Weights of a small model that answers yes/no questions on an image's attributes: encoder width 192.
Rows from expert 0 of block 5 of the fusion encoder, named by matrix and row number. Rows with one number belong to one neuron. Each number is 500 + 50 x the weight over its row's rms, rounded and kept within 0 to 999. All counts start at 0. Numbers have three digits each. After the name is the row's rms in percent of the matrix's.
# up: expert up (fusion_encoder.blocks.5.mlp.up, 8x128x256), inputs 128-191
# down: expert down (fusion_encoder.blocks.5.mlp.down, 8x256x128, transposed), outputs 128-191
up.4 052:500481505486510503492503496500531525496488510506500507492500500500487500493466500527518482493498500500525500516549506503533500520518575508500232505513762517507520509552473257500496500500481530
down.4 026:501500502521448510495494495488501502528497500500498502397477504495500500512493500504770492485504502488498500512476500500496491495500511696500867512486480500500504512502572435483500500476496438
up.5 016:500502505500514500499504500518500473505481513494509496504505546501381500506500500495491517500495500500489500500500500507500504500497503447500467500474935495505511487500504463619500489500486492
down.5 008:500498506495530506500500500500500503500500500500498495483500500484497500506508500500501511549501500500499500526500512500500500500501503581499802499493526500500500500498494475548485501500500500
up.7 013:503500500500500400500500500500483371500497500499497498493500517473491500481489500500500815500500500500511486500692495500500500500467500500500500500500500455500606500477500500720500500500500500
down.7 008:500500500508500471451500500500502502500514500500504500500500496500500505500454500513482359610500500499500500500373514500500518478500293445500500468500270500500489502500519500513470500500357544
up.8 037:490500455500500476500500504499480500500494500505503500422500499493500499477500500453484521532500500500230576448591453496500500496500500500445527519516786500500500531500508500500502434525504525
down.8 019:500503500508448436464500492496500500427502500500543500500540500497500498508501500507505503533506501500490500443500501500498500460498343506500500507500462491502500538497500512564482501495551407
up.9 074:500500527503529500500500500481442504495500500502500495490500483500497500497541500500500500508500500500519500535354511502503488498500531495498585517502569500501500511500552484533492500500500494
down.9 047:500513492491494492498495500512500503500499500500520499476500500492502499500500500507500486500511500502494500500500512500492500498499579466500500490500500492500504496500501500500504500500496671
up.10 039:501498492516364424500491500489522486500497493500508489495499496500502500450324478337458583486498500525555506473635452500480505494498380498486575500518399497498507500500482443566501477502500527
down.10 017:500500501496470491494500492498500500500497499500503503577499500512502499524518500477500440807500500509495501498507500500500501491500535494609151488501520499500493480500504559406490500501492437
up.11 047:510500534500626519500500500467460500467508500497484507492487500485500494500500500524484492500529500521546527585396490497495497498500510494500625495521591483500468500469511513393505500488500500
down.11 047:501500497513500500489500506507498503473502500500526500512513500494496502497500500501500500500498500499497500500491500500500500498500496065492605497511230500498506478500500481500494538504502466
up.12 019:507500500499516486508500500477507494500501514499505513524499496508521499500494502498519506482497500500485533500481500501501500500506492592403500496492634500498502506500499500517480500493500487
down.12 014:500500501499500496500502505500502504501500500501498501500497500500505500500497500496504496514500500501501500500517510500500500502500509476508500500493666500500492507500500500500506496500488556
up.13 014:500516489496570607500502502502489500500423515499503479498494495517401499486452500478500505446500500544476500500587465500500500499502496500507500500498500487500498500500500500411500507570499489
down.13 011:500500501500410502501500497487493500500498500500501500553500505499507500502501498504579482606500500490487499509502504500497500495500501500477916508497538500495497498500500496403411500497500474
up.15 013:500478499518470495493506500599472497431514500500500517499466481523494503507571505481500467517478499499447537500500500500507500509504459320476511533530395558496475505508500542155500511503500516
down.15 005:506501505501635528486503500502499500463481500500493502472500506500500527375498500516514491353503500493500540551468507500493500497501526500500550480500749500503500534500509500562606500500558500
up.16 019:504500497487352536473502501513385500395500508500516477526506616492425501507697500473651500402492500509112474477477502500500494497501500534500500498487443497488508460500499500500505500544501500
down.16 009:489500500500372496503500500512500500497510500500500500513504492495500497500422500499500498401500500500500500551498496500496500502500493215500788498500446500505480510499506506469542534499443426
up.17 021:500500500446500500500479500500500500493500500497500535500500556500770500488500500563500500516500500500500500500407500500500500500500500500500520500491466500491475499500497500500497487303500500
down.17 017:500500500497527500502500500502500505500498500500500502536486500502500501514515500500470500500517500500500500500500500500500500508500499464500467497500500500499500496500517999500492500500416684
up.18 066:501500466501654516485520500596538524500502500504498523500500500500483501484519500483500428405500500483486443546528500497511480500500500259583457501456624499513500500517517217309514495536493197
down.18 044:500506500545521497499499475500501498504500486501500500498506497500519495515500500519552492518500500500506504509469507499502499499499510530500556501505452500500508527498452494562533500498567450
up.20 036:496501500552570500500500500493467518489500483500500492493459492478467501500500488580518447530499500500463476547491482489500481500481603563476359500507219494500408516468774500535517484483500466
down.20 054:500505497500583500505500500500500495498496500500500500514500501500507499508499500000497503500500500500481500477502500500499501499500489212500485500498496497500500500500495500488487500499513517
up.21 016:518554500509500549503497502492495495500525460495500480500510500494503500500493490524491508330502502528482486493521500500500520504488495432584682471504233465500408495510545459556510500486496416
down.21 016:500488500470565495498500591500506501500500500500500501500500499500500499502497501500502495554500500500520498492500500500501499499497499494495469500500319501508499502499500428501500501493578500
up.22 010:500497500523462466500500500514514500506556452500500519493542487471613501500484500516500483500510500500549553548464503501494506502500509500500486500514511509500505493500540507500500508477505457
down.22 006:500499501500500511501500500501502502500500500500498501483493499500498502500501500500507490398502500495500504500500505500500500500501480500500086498503462500498500501498483567536566498502498557
up.24 043:502479501515528423498500500557464500503511416500539502494605500410521508495500495500499571602500502501505565500500578504489500500500406518620657503518595502503597501500477533604522489429512500
down.24 022:500500527503500505526500490500500500519499500500500502462499500500500503369454500463491522500540500505521509500499500492495521513500471523506376497496509500500500517496495488575500500500494501
up.25 070:508508521500647500472496500500520499392500498507495543530502489497500501529627508620511500828500501460546562644396500504500488502499249471510624502552512497501491493502536427317509500500500496
down.25 032:499511502572493505508514527544496507499505500500495503493489499500487502537513507509513495500513500511500488461502500500501502519497491388506105489477448503490513505535506540570461522507473622
up.27 101:510500500500304495535500497492488495540500500480511500500500525500549500500500498500506546521500500501510479500487532500500526500500490577467514495500419504496500500482500500910509500464504511
down.27 109:500484497441406498502500511500496500476501487500512490525498500503496500515545500457512506500498500500451500458591487500490516500500500500500500503476567501499487496519505544467501488486450329
up.28 015:530500500522548500500498502475502496500500500490517490456500500486467499500500500500500525373529500500393414445524469500500507497491500669500500458468428500500500493462500504788462500564505379
down.28 010:499500495500299489491501530501500500500502519500499511523504494512504498500492501445514493770500499503499489484500482501500508497501450535506433500501437506497515499500519500633500513499475582
up.29 049:468502504474269493500504503500500498500493533500517498372513500512500498450359500491430529151499500535522494505625493495500509503500475462545500502500701515498506503513496443690498500643500538
down.29 038:500500496513500508507476502483500527510499489501490479913492500504503499506507489546500493522487501482501500567477500500503486490499496441475683501499483497500500493500500483322506500500521500
up.31 028:505501497520617496500500502531441465386500500500516529525512497479498499473490500525500500594503500521409500500500530500500482498500528558724520500475899468500512500515543471511500500508499457
down.31 008:499503502500496495499499500498498502500502500500491499451501500515502498500518500505481500514505500500532484500409503500500504498499433473460342520491375502500522487498507500791467500500473503
up.32 026:500508502500978535496500500500500516482518500507500500491500500500490498508577490548510463500500501500463500466419514500500500500490511518529297483500493472500541500541605490505479501500501407
down.32 010:502497496500396497497500579500519496499502500500499501500503495482502500500470503477521500395459500500512519492486500500498515500501500500503603500508475500500506534496500500500512513498498500
up.34 035:500529497573647498500491500418500500500512516500500441500500490440500500463500500500427500512544500585572500516555500494492500500500475604519606486500411500500547500500517500500500500500500319
down.34 022:500490498472582498498500541501500500501504500500500500527509500501500502557500500484500438513500500500503500433500488500500500500500500390516577437500510502500507499501500458545485505498500596
up.35 026:502505500499500503501501501502453497486500500500496500511507509480500501503500500502500491418499500500363503493502500499500500496500500522500414504473498496502498498500512498591500501500501500
down.35 056:500500500499499500500500498500500500500500500500500500499500500499500500498499500501500500499500500500500501500497501500500500500500500500499559499502503500500500500500501500500500500499499500
up.36 083:497502558489363455486448500472500500506491514498513501493500500500500500505501500500500500515500500473500613504465546506500496497538500534500644515493486538489607510496458498661487489478500542
down.36 029:500488500517668513496500429516545500534516500500500505460401494501437500378358504516481492405512500500504507518500500500498494475501500359500403490500500499500499516477320603421500500500376459
up.37 038:509473489503454500499501496513493505503504500500503500463498479513499500513495498500489526999511500518476454483445510501499499503500507550530492493530454478488511496460486495517490520501500389
down.37 019:500497490485551503508502500501501501507495500500500510517514500503496501507500500480515499418499500500500500468564436500503505503498533476495680500479643501500493501503496496526507498499519581
up.38 509:508500500491484500498502500504512521498495502499498499489500495492497499500741497481477508403511500477516511533500486498506495504500495519500512500656413499500500488500501503632497495500500568
down.38 615:494500496503495499479500501500503501504498500504504498496499500504523500516404503489494500498525500500500499500500501503500503500500515338472067501501502500501500500503494500469498499499485513
up.40 051:487500500500463499506491497500559500500506500503500520512512510529500507500500521454559494500488500471575510514498477500503512502556444360518469499516176500500490487526448536585564500492488500
down.40 089:501493499501477500502501503501501500501496500501497499500499501500501500512501500501496505511493500500498501494512500500500494501500524508507455503508581500500480504500499498465503495498499494
up.41 193:499500504508508492500501500514499500508494496500500497496500493497499500516504502508483505504501500487465500500507999503506501503503466500500473505500584503501492499515500484508498499510498499
down.41 241:500499452490502500500500498499501499500500500500501498500499500499500500499498500501503517500500500501499500500500000500500500499500503522507506500500500500500501501498500514507499499499507491
up.42 026:504500502518536418500500500500490502500500489497507461500508500461500498472381486485465500223522500502492898437500501497500496497499436581476500498512582483512524500389469500619492478500504534
down.42 023:498500498500497491505500501500500500500506499500498497500497500509499495551459500500503492600501500499496490500516500500500504498500491500559839502494429500507505494503464484500529500500500483
up.43 018:498496500500628510500503497668508565500507500513493514495500501500500504563642500500500470540500500500470500535060500508506481506500500500500495487503500512500454500500503500434500500500500500
down.43 009:500500513497500402500500500500500500500500500500500501485508500500500499424500500500486500623513500500499500488500500499498500516500505554500500495496352500500539500500509518500033500497498627
up.44 017:501498500511500488500500499500500498498521446502487502500499344500555496500257504504500500490500500473520528532551465500500500515495500500483529500499475482500498521500509500275508525454500484
down.44 014:500498501525498475500497500500500499505500498500492510494485503508504500532510490465500491491508498500508496423506503499500506483500444496500496500462500500491650497465526573743507469470506499
up.45 197:502493458512612500503503500500495500500486497504463494500492491503500500498298499500495527563500500504500506651500499500475500500495500463499509505500500498509492468481522500434500519498499624
down.45 329:500500509500501512517504476474487490511500494499500497495499499500488499504501500489482510412500501500490500509504493500499512497500477999555346494500529500500512501504490498576487482501500489
up.46 007:500497496518512507503502500511489500500496482501500485492500496500471500498502499494499503505500500487501500551495490500500501499500530527460500500505496508500487500511502795475500486501502505
down.46 011:500500500500485498501502500499500500501500498500500499497500500501501500494499499500497502500501500500498500504504500500503500502500505727501500499500507500500498500500499493544500500500500502
up.47 022:500500499496548482499500500497497491505496513499501488500499495500493500498500500497501505505500500500483500471551500499505500500502486533495488500493500500499509500490499494500481509500500516
down.47 009:500501502500354500500500510502502503500500500500496500501501499500510500516503503512500502211500500501523501539500507500500496500500512479500500498496431500500500504500500500500500500499488508
up.48 030:500500500509500489500500499496608498501528510500527500596523500498513499500495498500473468184500500500503418470500500494501492504489495426500503504500040546500500505460509389454507526500502510
down.48 017:500498500517612492494500499497500500500500500500482500477498499500527500500500500468487500500516499500500504482472500500500499489499500489493500499510500500499558500500500500500512500496506500
up.49 045:501500513483478492490500500506500500483511553496495504503527500498529499500500500623502420634505500447523519502430510500484500515514458223508432497493698498504413399512635487369505500500500522
down.49 022:500498500527972530509500495500509506516500500499479503500492499497489505474500500512506495532508500497500509500483503501500498509502500473491175475500518501500486500500529500527566500501460500
up.50 020:501500500497500526570496503495599500500492470497521500505499521500506500485500488506500500473500501500413459475953504495492515500474500438531479520500494500500500500506562286357477496495503414
down.50 011:500500500500999505500500503501519502500500500501500497528496500500500501467504500489484502640499500500500500500508502503499500500498491637500500500504570500500500495500503467500326500500500294
up.51 108:490540500511500484494465479452516489500506536481474500483541470485483476500419500587382522429518508526500546535508576496532501511511504296514500511486500500509541516479528439486461610515497504
down.51 058:500500464515499500480500502496500499500486500499415480380483508501533515463467479500500500892529499501507487487500520500497502463500512393500525505536436503465500508487497488500487505482461486
up.52 529:496499498500516515495501498495510500501501497510504502497500495500494499501494500503498503458499501496500485497500491497503499500491502575489510500496511508508504501469502498492489502504500539
down.52 518:500501500513483502504499493497500499525502502499495500498497498501493499499501495514496499552498500499501518507500505499500500494501539501495500470501491498491500480500391504496503500503496453
up.53 029:492500500500513504497500500496503500481500460500500507550500523514497501500606492425510500430479500455545501508555382500500500492500500391472522500411798511507479493555511263270508440528497522
down.53 016:501527500548591500500500402500493500500497500500502497548501500500500500500553500500500496506498500493496511512500576500500496500501377999500549493500507499500498496500500511476497497503500532
up.54 473:507498499503616498504509499467492500519490507497504503500515461523496503504505499487499508524506495500514502524477565500490500497500497500401267559510504502498500503496524458625528486497473499
down.54 345:501509496471422335494498493484500497500500500504500500481490509517500473331486489515483518523500496493501495502503500500500494500501480458383503501384500500474497500500555445504493451481503485
up.55 050:500498500502775477490500500476491500500500547500478497487489495518500500506486509500500500635500500666458489461511502493495500498500498500489528500495500484502442485469493505500485582500500664
down.55 035:500496498496715496497501500500500492500500500500502504499503499501496500500525501479478500508495500500497500507541499500501499500500498402500000500505503500501500501500500574443496500500489500
up.56 018:502491536518827509506500496497238477470495502503503497536539510498499501502539500501496505458491500495527645532510607501497500495502493372514604516479495500500513497507496536500500502485502506
down.56 007:500508502503433539505498500493504512621485500500490499500482500487486517420497500503502500469506500498531513499363510500496498500500528541319497498517659500500517503485449456633544496500483472
up.57 048:500509494482301500500499501505514493530496500498532493515500502514498501499494490452500533557491501499522500488525488499500491503495498500517855487483331500509475492491480311470493494494493500
down.57 068:500497501490539501498493500502501500500501501500500499523503500498500499434497501497496490532500500500500499496493499500501502500500507579511500498500507499500545495496502511500425500501527500
up.58 062:493494501518509408552497500493500492544489489504494500491466488500508500476442475397440629306500500466578503525615468491482520496507358447500525524500654527491500588500450564523500419496500603
down.58 040:500500498549500485495500472502505500500500489500508500516491501491498498548500500120502479428504500500462500491510539500500495486496567999500456485500500491500500497499479500472486500509506446
up.59 027:512437490498525500511492499446456517500500500500500500513500509517551500500500498500577514501500500483492500520484511506499500500500520614500484497534510497490493500500475509476493439417500494
down.59 010:500505493500482500500500508502500484518502500500508500673491501501505501500481495487492499254494500501500500440500495500502499503500480579518627507492541500505511500500512542437499500499500537
up.60 049:500505504500447533498503502500500475500469518498513504500500547505466501501571500484500480497500500485359542492500524503502496489508498520500502514476507498495499434526500482562511496551501484
down.60 022:500509500481271564518499500499496500520498500500495477504497503500490497512502500500461513390503500495503499518500537501493498511500443497500497496494563500500453501502489479493494494507454492
up.61 042:496490486497500500503500503560519500500501525502493502500505468481514500500500500489514488163500500506629496500500500500500491493500500454500450517499463500492500500407500372466494507500500500
down.61 041:500501497522469500499500500494496500511552500500501499497496500508499496447490500500518497928501500500504500500520495501500498495500500477500523499517426500501514496502500500345500500500499808
up.62 033:508492466507496500498500508500501500497500496501507517513496502505496500487497500463499492517493500504475491484500476497492496500489510487500475501505307494503268501488500500412500498510500497
down.62 013:500500516499522496504500500501500499510496500500498500500500501499514496420504500519477491420502500500545499474473504500500499505500500676519370499498553498499508497500500492717486500499505508
up.63 013:500500500500500503500500503510510500504500500500484511434500499500500500501500500500500499440500500500500444442500500500500500500500510500485002500500907485500493500500539456374500494500500500
down.63 005:501506500493500500491500500487500476500492500500515500500500500500500500500541500490504505526500500500500500500500500500500500500500500625500480507500500500500505492500501500187446500500500471
up.64 033:500500471484481500507496503485558465472494500504507508529500448504500500498346500500454483500493500500465500500606488492496514498495481480502540497468625501500520500422492420469503500513500532
down.64 018:499500516505856486500501490497506517515502496500502503485485499514489499564500500500494485476498500503512506500497470500508502497500610407427171518500517500504500493504494548554514500499477440
up.65 070:502502501500514500500500499536499498500507500499500504503492513509505501503507500527517490458500501506500494503505500500500519501496500386500500500500511500499499488500498535387500505496500500
down.65 037:499500500486500500497500511503503502500495500500500494492500501506494500649513501312498491499500500500500500500504497502504500498498505000514500500501475503500500541525500461481524503502498511
up.66 018:500500500498360520495500500505278497500500499501464498500500500500500500503505499513500500500500500526500456509189498500498502500499508449490505500500504500504500495499519396448519506511510504
down.66 011:499496500504500499500500499505494500500500500500498496499500497499517500514500500493504485500478500500477500504507500500502499499500500502485501511507466501500502518503520518499498500500503500
up.67 074:486471469450347454481500514536560500526504582514483541525522482535512520508500541415591507500491498500495482458457455484501500500529500397526487513513534542500561500500431592518492534536491628
down.67 028:500484500474393489500500504505500519500501500501507523494505500500493503474516502500484519257466500491500515500514500499502500500503610500501901508479571500516357513525517511316627500523491476
up.68 022:500501500492285506499500500500508495500500500500506502500508503500500500500491500500500500500500500500500494500500500500500504500501475348626499500506498498500500501500493439458511500500498498
down.68 012:500500500500500515500500502500510517579500500500457499500494499501501500500500500480505490500503500500506500500500500500500500500500522500500531501500500500500490500500500500500472500500498477
up.69 055:498530619500377500500469469530554500542509483500501442426590500500500500507377505599419545500512498500705576500433500514500500511544500356551500495500510561497500522500472500500533500469500583
down.69 013:500500379498500516493501528505500501495500500500500493493418500500441500502500499444500500418501500500385468487522500499483487500499500500500385500452430499498500500500520500305528497500474500
up.71 249:499500500502550500500500500503505500500499510504485500501500498501779500500509500500500501556500501500486500496484500496501500500500500000500338508494517500500500502500500539377512500500500505
down.71 254:499500500500507500530506486500500492500500500497486500499500498496497499499483500506500500496500500494490498496500500500500500501500500999507503500500535495485510483500500502500498500500500482
up.72 041:500481378446385499500511500510509484500503509500518537557500553521508516515519507500500486461494500564330500388500361500491500500500486539500500495503560503500504470521519500452453500497501518
down.72 042:500504503496473501499500498494497501497500498500503500529514502503500500492519500500503501466483502500500501519514478500500500500500497507468400500500522499501474495509516500573512499501510437
up.73 063:511519438539509500510526525531500487491497455493500511527507506455482505500498498474500470485508496532431500485578412500489523497471610555567330472475676473515493498502599496511520488628512415
down.73 022:497532530500579509504497506500499504511500500500511500563511500513518488544558499500500500931504496500520483500528505509502511540502502474501632490500325498511423446526556490405457476490500510
up.74 049:521500500533754443508501501501291502525509500495509490484481500432505499499503500494502500680500502514501500483528495500497498498464531844497555500496605448527499500473500500541508500483507434
down.74 019:500496500474602478485500500504531495478500500499509507550533497500500502506499500500467500500516500500508500497495502500500543500503359509560364529500609508500500506497525500999479513501491532
up.75 046:507500534499807481500493500477493503500500500500492494497503469504516498503514500546482529500502500502549566500386561505501496500512572527500845500475696503498517505475498476480500545484500499
down.75 046:501494496493503499499498505500493500500499500500506500500500505496500500500500501495500499500501500501501496493513500500501505500500500454545500519500500500493375500500489489521500502498507489
up.77 019:497510485500367503473500504521531505496500500498488521491500500497454499505500500494509500634500500508457490400475479500483500498500507500500543500464472483504500504509495649794509522551493500
down.77 010:501498501480654490487500491500484497500498500500500502547525500488500501492571500510475501457498500500501504512500500502500498500500416568489498501533545500500428500509505500576521500500507489
up.78 073:503503500500500462496490495534522500506509500500497500504500445491498502500463493489497499820486500471497318503445478502502508501500515543541612492504493491499500494469545509317517497498505441
down.78 072:499501505500465545509500500500491505500500500501511511453500498502502506500500514492500516500495500503521502509546494500498501503510509360495446504500521500502478500493500532498418500489518597
up.79 052:510499500514500403500500490500500495519499500500500504481511481500509500498497500509472593615497501490660587517443500501502500500500410497506882505492488500501527507500455541551497487474500507
down.79 021:502492504498500500500507505502519500500502513496494504487488490475495505457479500498511494388561497505550500489430509500508500506500616474554520471506471502495524510475500502500478532506474500
up.80 080:500501500509500529505507460539474500501511500500511500500500504514509500503500500500500500646500500518511500550509510500490496505500583535500500478494376497500473480500500500587500500495495500
down.80 083:500500500509542500536509500499497503547499503501498502490494500500500499480488500502500503494501500500500498495501501501500500514502601317495479508500662502500498507491399500500500500500459500
up.81 013:491480500507492466499502500497490500500498523500506497500501500496501500501494500500500508565500501601500492423547500497500502497491483509509000508500500500502681501500503500500500516500500500
down.81 014:500502500508463484496500494503501500503499500500500500538500500501500499516501500500509502532502500495500500513496500501502500501500490796488617500500525500499500500506739540500500500501496503
up.83 036:498499496496568500500500500507512500500502500499498475497500506500500500496391484479500534596504500487500411517500490501500500500500550532482500486492523496502566500500483522213470479499500499
down.83 021:500500500522664528500500505500506501494497500500500506526502496500412500500500500487500508500505500500488501516500500500499502500499488500498354518503538500500502500500500469598505495516500453
up.84 028:503500522491485494515483500502499500503500518500494500497500492505478500518456498549426590486500500497491450500500556505502505500500467571500708500500500500500513520526494157495466500500500500
down.84 019:500480489489527503512500490502500504523501506500500500500490499500500500509439500449532510623488500504497500589500500499500504490500514476500348503500497500498517508500485614638538500484555198
up.85 030:498490498492482500510507500445407500488502531500500563568605526516504498485503510480515505490464500588495541440591498500511500427500500435493519552460467507525623444500505500695471500494500500
down.85 035:500507500484492530500500500501532550538500499500485492432493500496498502481500500514466486500528500494509503500500500501500500528500508516490500474491536500503460502500500448500512497500452530
up.86 016:507528514500735538502500501500490500481511474500484490520518497444542505506512502655500500638508500500467536500504525500491500499485500409534454492462280500514503466502623477191519521475500376
down.86 010:500500499501554504500499524500499500503500500500487500496500498499498501467494501499514501500499500500499500500486500500499502499500407380500377498503471500491503500498585500500393516498501527
up.87 048:485525506479338591467515500500506506500500569500500497552500497523280500500561504487500456500467500501500448374441465500506493496506634453503499501500400521498492446500528503537492501733493418
down.87 020:500507530425200534498500475496495511495500500500501500500500504484500500486482500580458525500501501498509495590460549501500500500500420684361589482503617500489453507499455500476443500500500449
up.88 012:495500446500279500508500511551500507549482500499497507524500500511508508515606500393500297120484500466500500529500500500500548500525475487500500487500431556486500500603496500185500500507500601
down.88 012:497508500500500517525500490500500503500506500500500500505499500512500500538500500536500500500500500484500500500572500500500497521500500500500500500500507500500500500500505521402500454503500500
up.89 030:484500420521332495500515500632740500500505521506500526500426500499508501505508507456500439528496500500429435467506358498506502522496513501500390502500527503500474500500523514406500528587488564
down.89 011:501500503511614473500500500499500500500496500500530500554525501490477500462569500622522500531497501501501513503510500498500499486499568628500345480501489500499500489500511500500483500506646673
up.90 037:500525536551670484480500496503486508500619500501494573470500481500500500500536500630500367611523500503538500505433615502505488500483568489506500498502480483510491506475500481492512599424500500
down.90 014:500500501514577500504501530516500521526500500500449500299483494505503503686500500493514488484507498495502500500323516500500497500498546285500151500500494503500533501500500490611485500500471551
up.91 077:486553501500566500506510507500500504499512500499457499509497506504500499500457537521523450434500500500500500510500488500520507507502539515206381490495357500500488501473502535462498608442501503
down.91 023:495469449460430491493500512500500510500500502500500500500500481512515497562477500512445490522486500500502504561511504502507494490499519500500438515517500502500498486500457486397457499500468503
up.92 061:501501500533445500502497500459500500479500512499514500502489504501489500485463500491501567570503499500483002434500500500480499500500533515448537500500377500498467501395477495608507500493500457
down.92 048:500503499500475498500500498500504502505501501500500499543500500501500500486507500554500493720500500500496495502500500500500500500500513533500523499494482500502503500494497467490464502496505403
up.93 041:489519547492500571479511494523503531469525500506501543504507481503500500500500566583500335495494498392536581612392524507539493522500649500500359509502669562499487502563515443472516576509500503
down.93 012:500500500500481527507500493502503503515501500499476495295491500501500499586498500500495500041508500500453493487500498500486478500499469500500591473501429499497500500507573503571498498500481409
up.95 042:500515500500567536465491500500500500372500501499510514506500602479495500502633478500500478697514500581375500439500589507498500500469500500523527503491524450500528456500541555536506500493500383
down.95 037:499227500494519495490500500503496498500500527500502500495521500501500504500488505455487494560503500500526501487471492500499500497502406531500417000500512504491520504485499500582494532499500524
up.96 048:500504501507528500500500500498500507501500502501485504522490490500501500497509500497504494500502500482558475502497565499500481500500494481482500505505034500500498508442500471500504500448500499
down.96 031:499500497487532514502500497509505502503507501500502499496495499503500499522485501520496490387493500500487503492500493500500500500497518573480500491506514499500500502503500500579457505501500467
up.97 147:505489500499597442520496500500500497557500500499499500486498489458507500487471488461497500500500500504553511500502494499491503500499457518495563505496687500501522566460459615471500473496500515
down.97 055:500501500541498518500504523494500501482500500500500488510496497495393505526510504533468505500505500500503500500603501500500542504500572507500671496484419500507493494500458475556544500523503643
up.98 109:505500499526527490445490498511180494458525524503499496550505464500501498514501503525485475472512505500500504597494519500500495503485580309513531507456478490544500486498524592351443500499496500
down.98 177:500500500495516493494500507502804500494497504500499510502489499500510500495497509504461495513501500496512499492332500500502500497500494541499611505502490500497518498495500491420492510500518528
up.99 025:497529483523525519500507501544438498507499516498500479482470490511500497482474500690370504417508498517457216467536471500498500507495496531518575488540496499501498500500517500659493513544497453
down.99 020:500497501500501500502499498498500494498498500500515500486505500500500498474457500500497500456500500500467500662510504500499501494498504509501500491504495499500498510497453500554567497505500385
up.100 111:499500501500500506498496500509495490501501503500500493226503139500500500500488501500500503346496500521476497355513497499500504500497605500500500501499502494500521489500503237569500538500500544
down.100 064:500526500500500503502500500500500500531500500501492497487497497499500500475488500500539494482502500500517501521500500500497502499502492500500652498494417500502476500500618500497395502500498596
up.101 024:500500497468265482506500500487521500500491500501504505496497490500496500500431497429500571609500500476512500500576468500495510500516489475313500504486999514493510509500500574461489487500498596
down.101 011:500500500505466498493500479500500504486499500500500503500500500525500500632541500494528499524500500500500494502516500502500504500499543636500602500447571500500482492506500500500504485504500465
up.102 053:500489472475406478509497511500504489500495500517503518525500494500500501489497504441509457553444498472557512500618230498500501499505500523477588519493806514488460500500484500461494437500498540
down.102 055:503508515519539279508496471476494500669486479500521499500535518497500497509521497523474500090507500509502505481501500500500499493499500500490362505482568500495503500499503538622541452488506495
up.103 052:510500591500353561477478472550497538505505500500477453437506531500411500530521500500500545523531500480500518483310631500516504500511505511500500468500416484500506475500491500663500509535499570
down.103 023:502444467380562504484497483500484500489500500500492491508508530500497499434494498430500500500497500522500491634500462500487503490500500766511793525495529516495500500496515500548492500500537481
up.104 035:494500561500509480529498494484504511500507307500500491500513511500500499506500499498485483468502500431701573604493525500500501500507538524481534500500439531503506530500514505490502455232505495
down.104 009:500506503492508502499500507507500509526495500500500488411484497497499500493490499508513499550583500508488507494493500500505515500498547683507398500511321498500523497498483442441435500504488561
up.105 050:501500506499441483500501498508484503515485531500504506497509485501500500510513500504501498354500498500500501524444500504500494500500500579495583500500500500500502500501490522567476500500501066
down.105 043:500494500522340523508504499498500501527529491500498500401498502494500494500469490520496496472502502504505500502500500500500500505500514442542508485500500495500502500493500504472505494500492486
up.106 010:500499500508591500502500500500499500497499497500494497504500500500500500494496500509500500717501500508491502498500503499499500499500493500500470500500478500502512501496499514249492503494500364
down.106 006:500501500496500493497500500503500503505500500500497499486500498500497500480500500500502500644508501500503499458489501500500503506500503530500500500498474500500500509502464500500493500498481517
up.107 020:500509493504493473504500500503522500521500380499503491501511522491514500501422498508500515611516500503500493500548490500500519501500439546568553481503981488502502493498525500468501500510497495
down.107 010:500498501504612492500499499500501500503501500500499502534500500502500499522499499492509513239506500500501499489500500500500509500500499503499114504500520500499498500499521507613484487497489518
up.108 208:496503500488550485497487500466493494476500507505490491516504507496505500497508506508512495498502501489505527504466521500500500496513500505443508500496511500494509499494508566315484507461505512
down.108 235:499504498508589511500501500505508502500501502500499501499500492503474500500497501500495499328503500503509499503515497500502500500500503578497506496497500500500503502500501497489499504502491550
up.109 020:500461500500500500500499500500517497462552500500500573567515533559500503500506500440543482303500499500550500483476495500509500500500500500501500500554500586500500500500500500559492500466500613
down.109 008:500500500500376521513500508503500500500500500500495500455504499485501500500488500500500500500500500486518512500539499500504500517495748500500640469502500500500372500518427420237565500506533423
up.110 039:500504500500500500500503498525504500489500502501498515511495456507500500516529500491470480434481499500490497500496488501498498500498500372492545500490500500498487498500503435431461493501499494
down.110 027:506505508502593500507500496498508500498501500499509498467496500478482506329500501500490516734507500497500514512500500499500500501501490531518444483516498498501500502500491500491500500500543664
up.111 023:500500535466500529502500500500500500500500451497500484475502500500487500500453500500500496577509500500564500557455537500500500500497544500457475500530566477500480481516500500496512500500500433
down.111 016:499500500505423503507501481500493503500500500500469498399500498509499500500508500500479499570503500499487500483408517500500504500500505673499500500500598500501500492496491500500498501501472505
up.112 057:502499500493500492505498506481494505504498500502494485493500517503500495499515498507500511515499500497487493494509492500476500497500483558483767498499507500393496500500478547591500463481497570
down.112 039:500500499500928489499498500498501479441500495500500502540513500496489498506507500618485497532505500500498503465514499500501504500500523548502500490500510500500500497502500504546510500508504500
up.113 057:513491500513535470497480500481374495474506500501500483458507500497741495500554497500516536539515500499456500500435672504490473500503311500513468500585606504439482512469466500563501500241512685
down.113 028:500474437565577475500506521541494486497499500500499512509495499500500505502500500432499472448509500500477487500544477498500501469500463448500369502500443499494568494500500508534541500500500579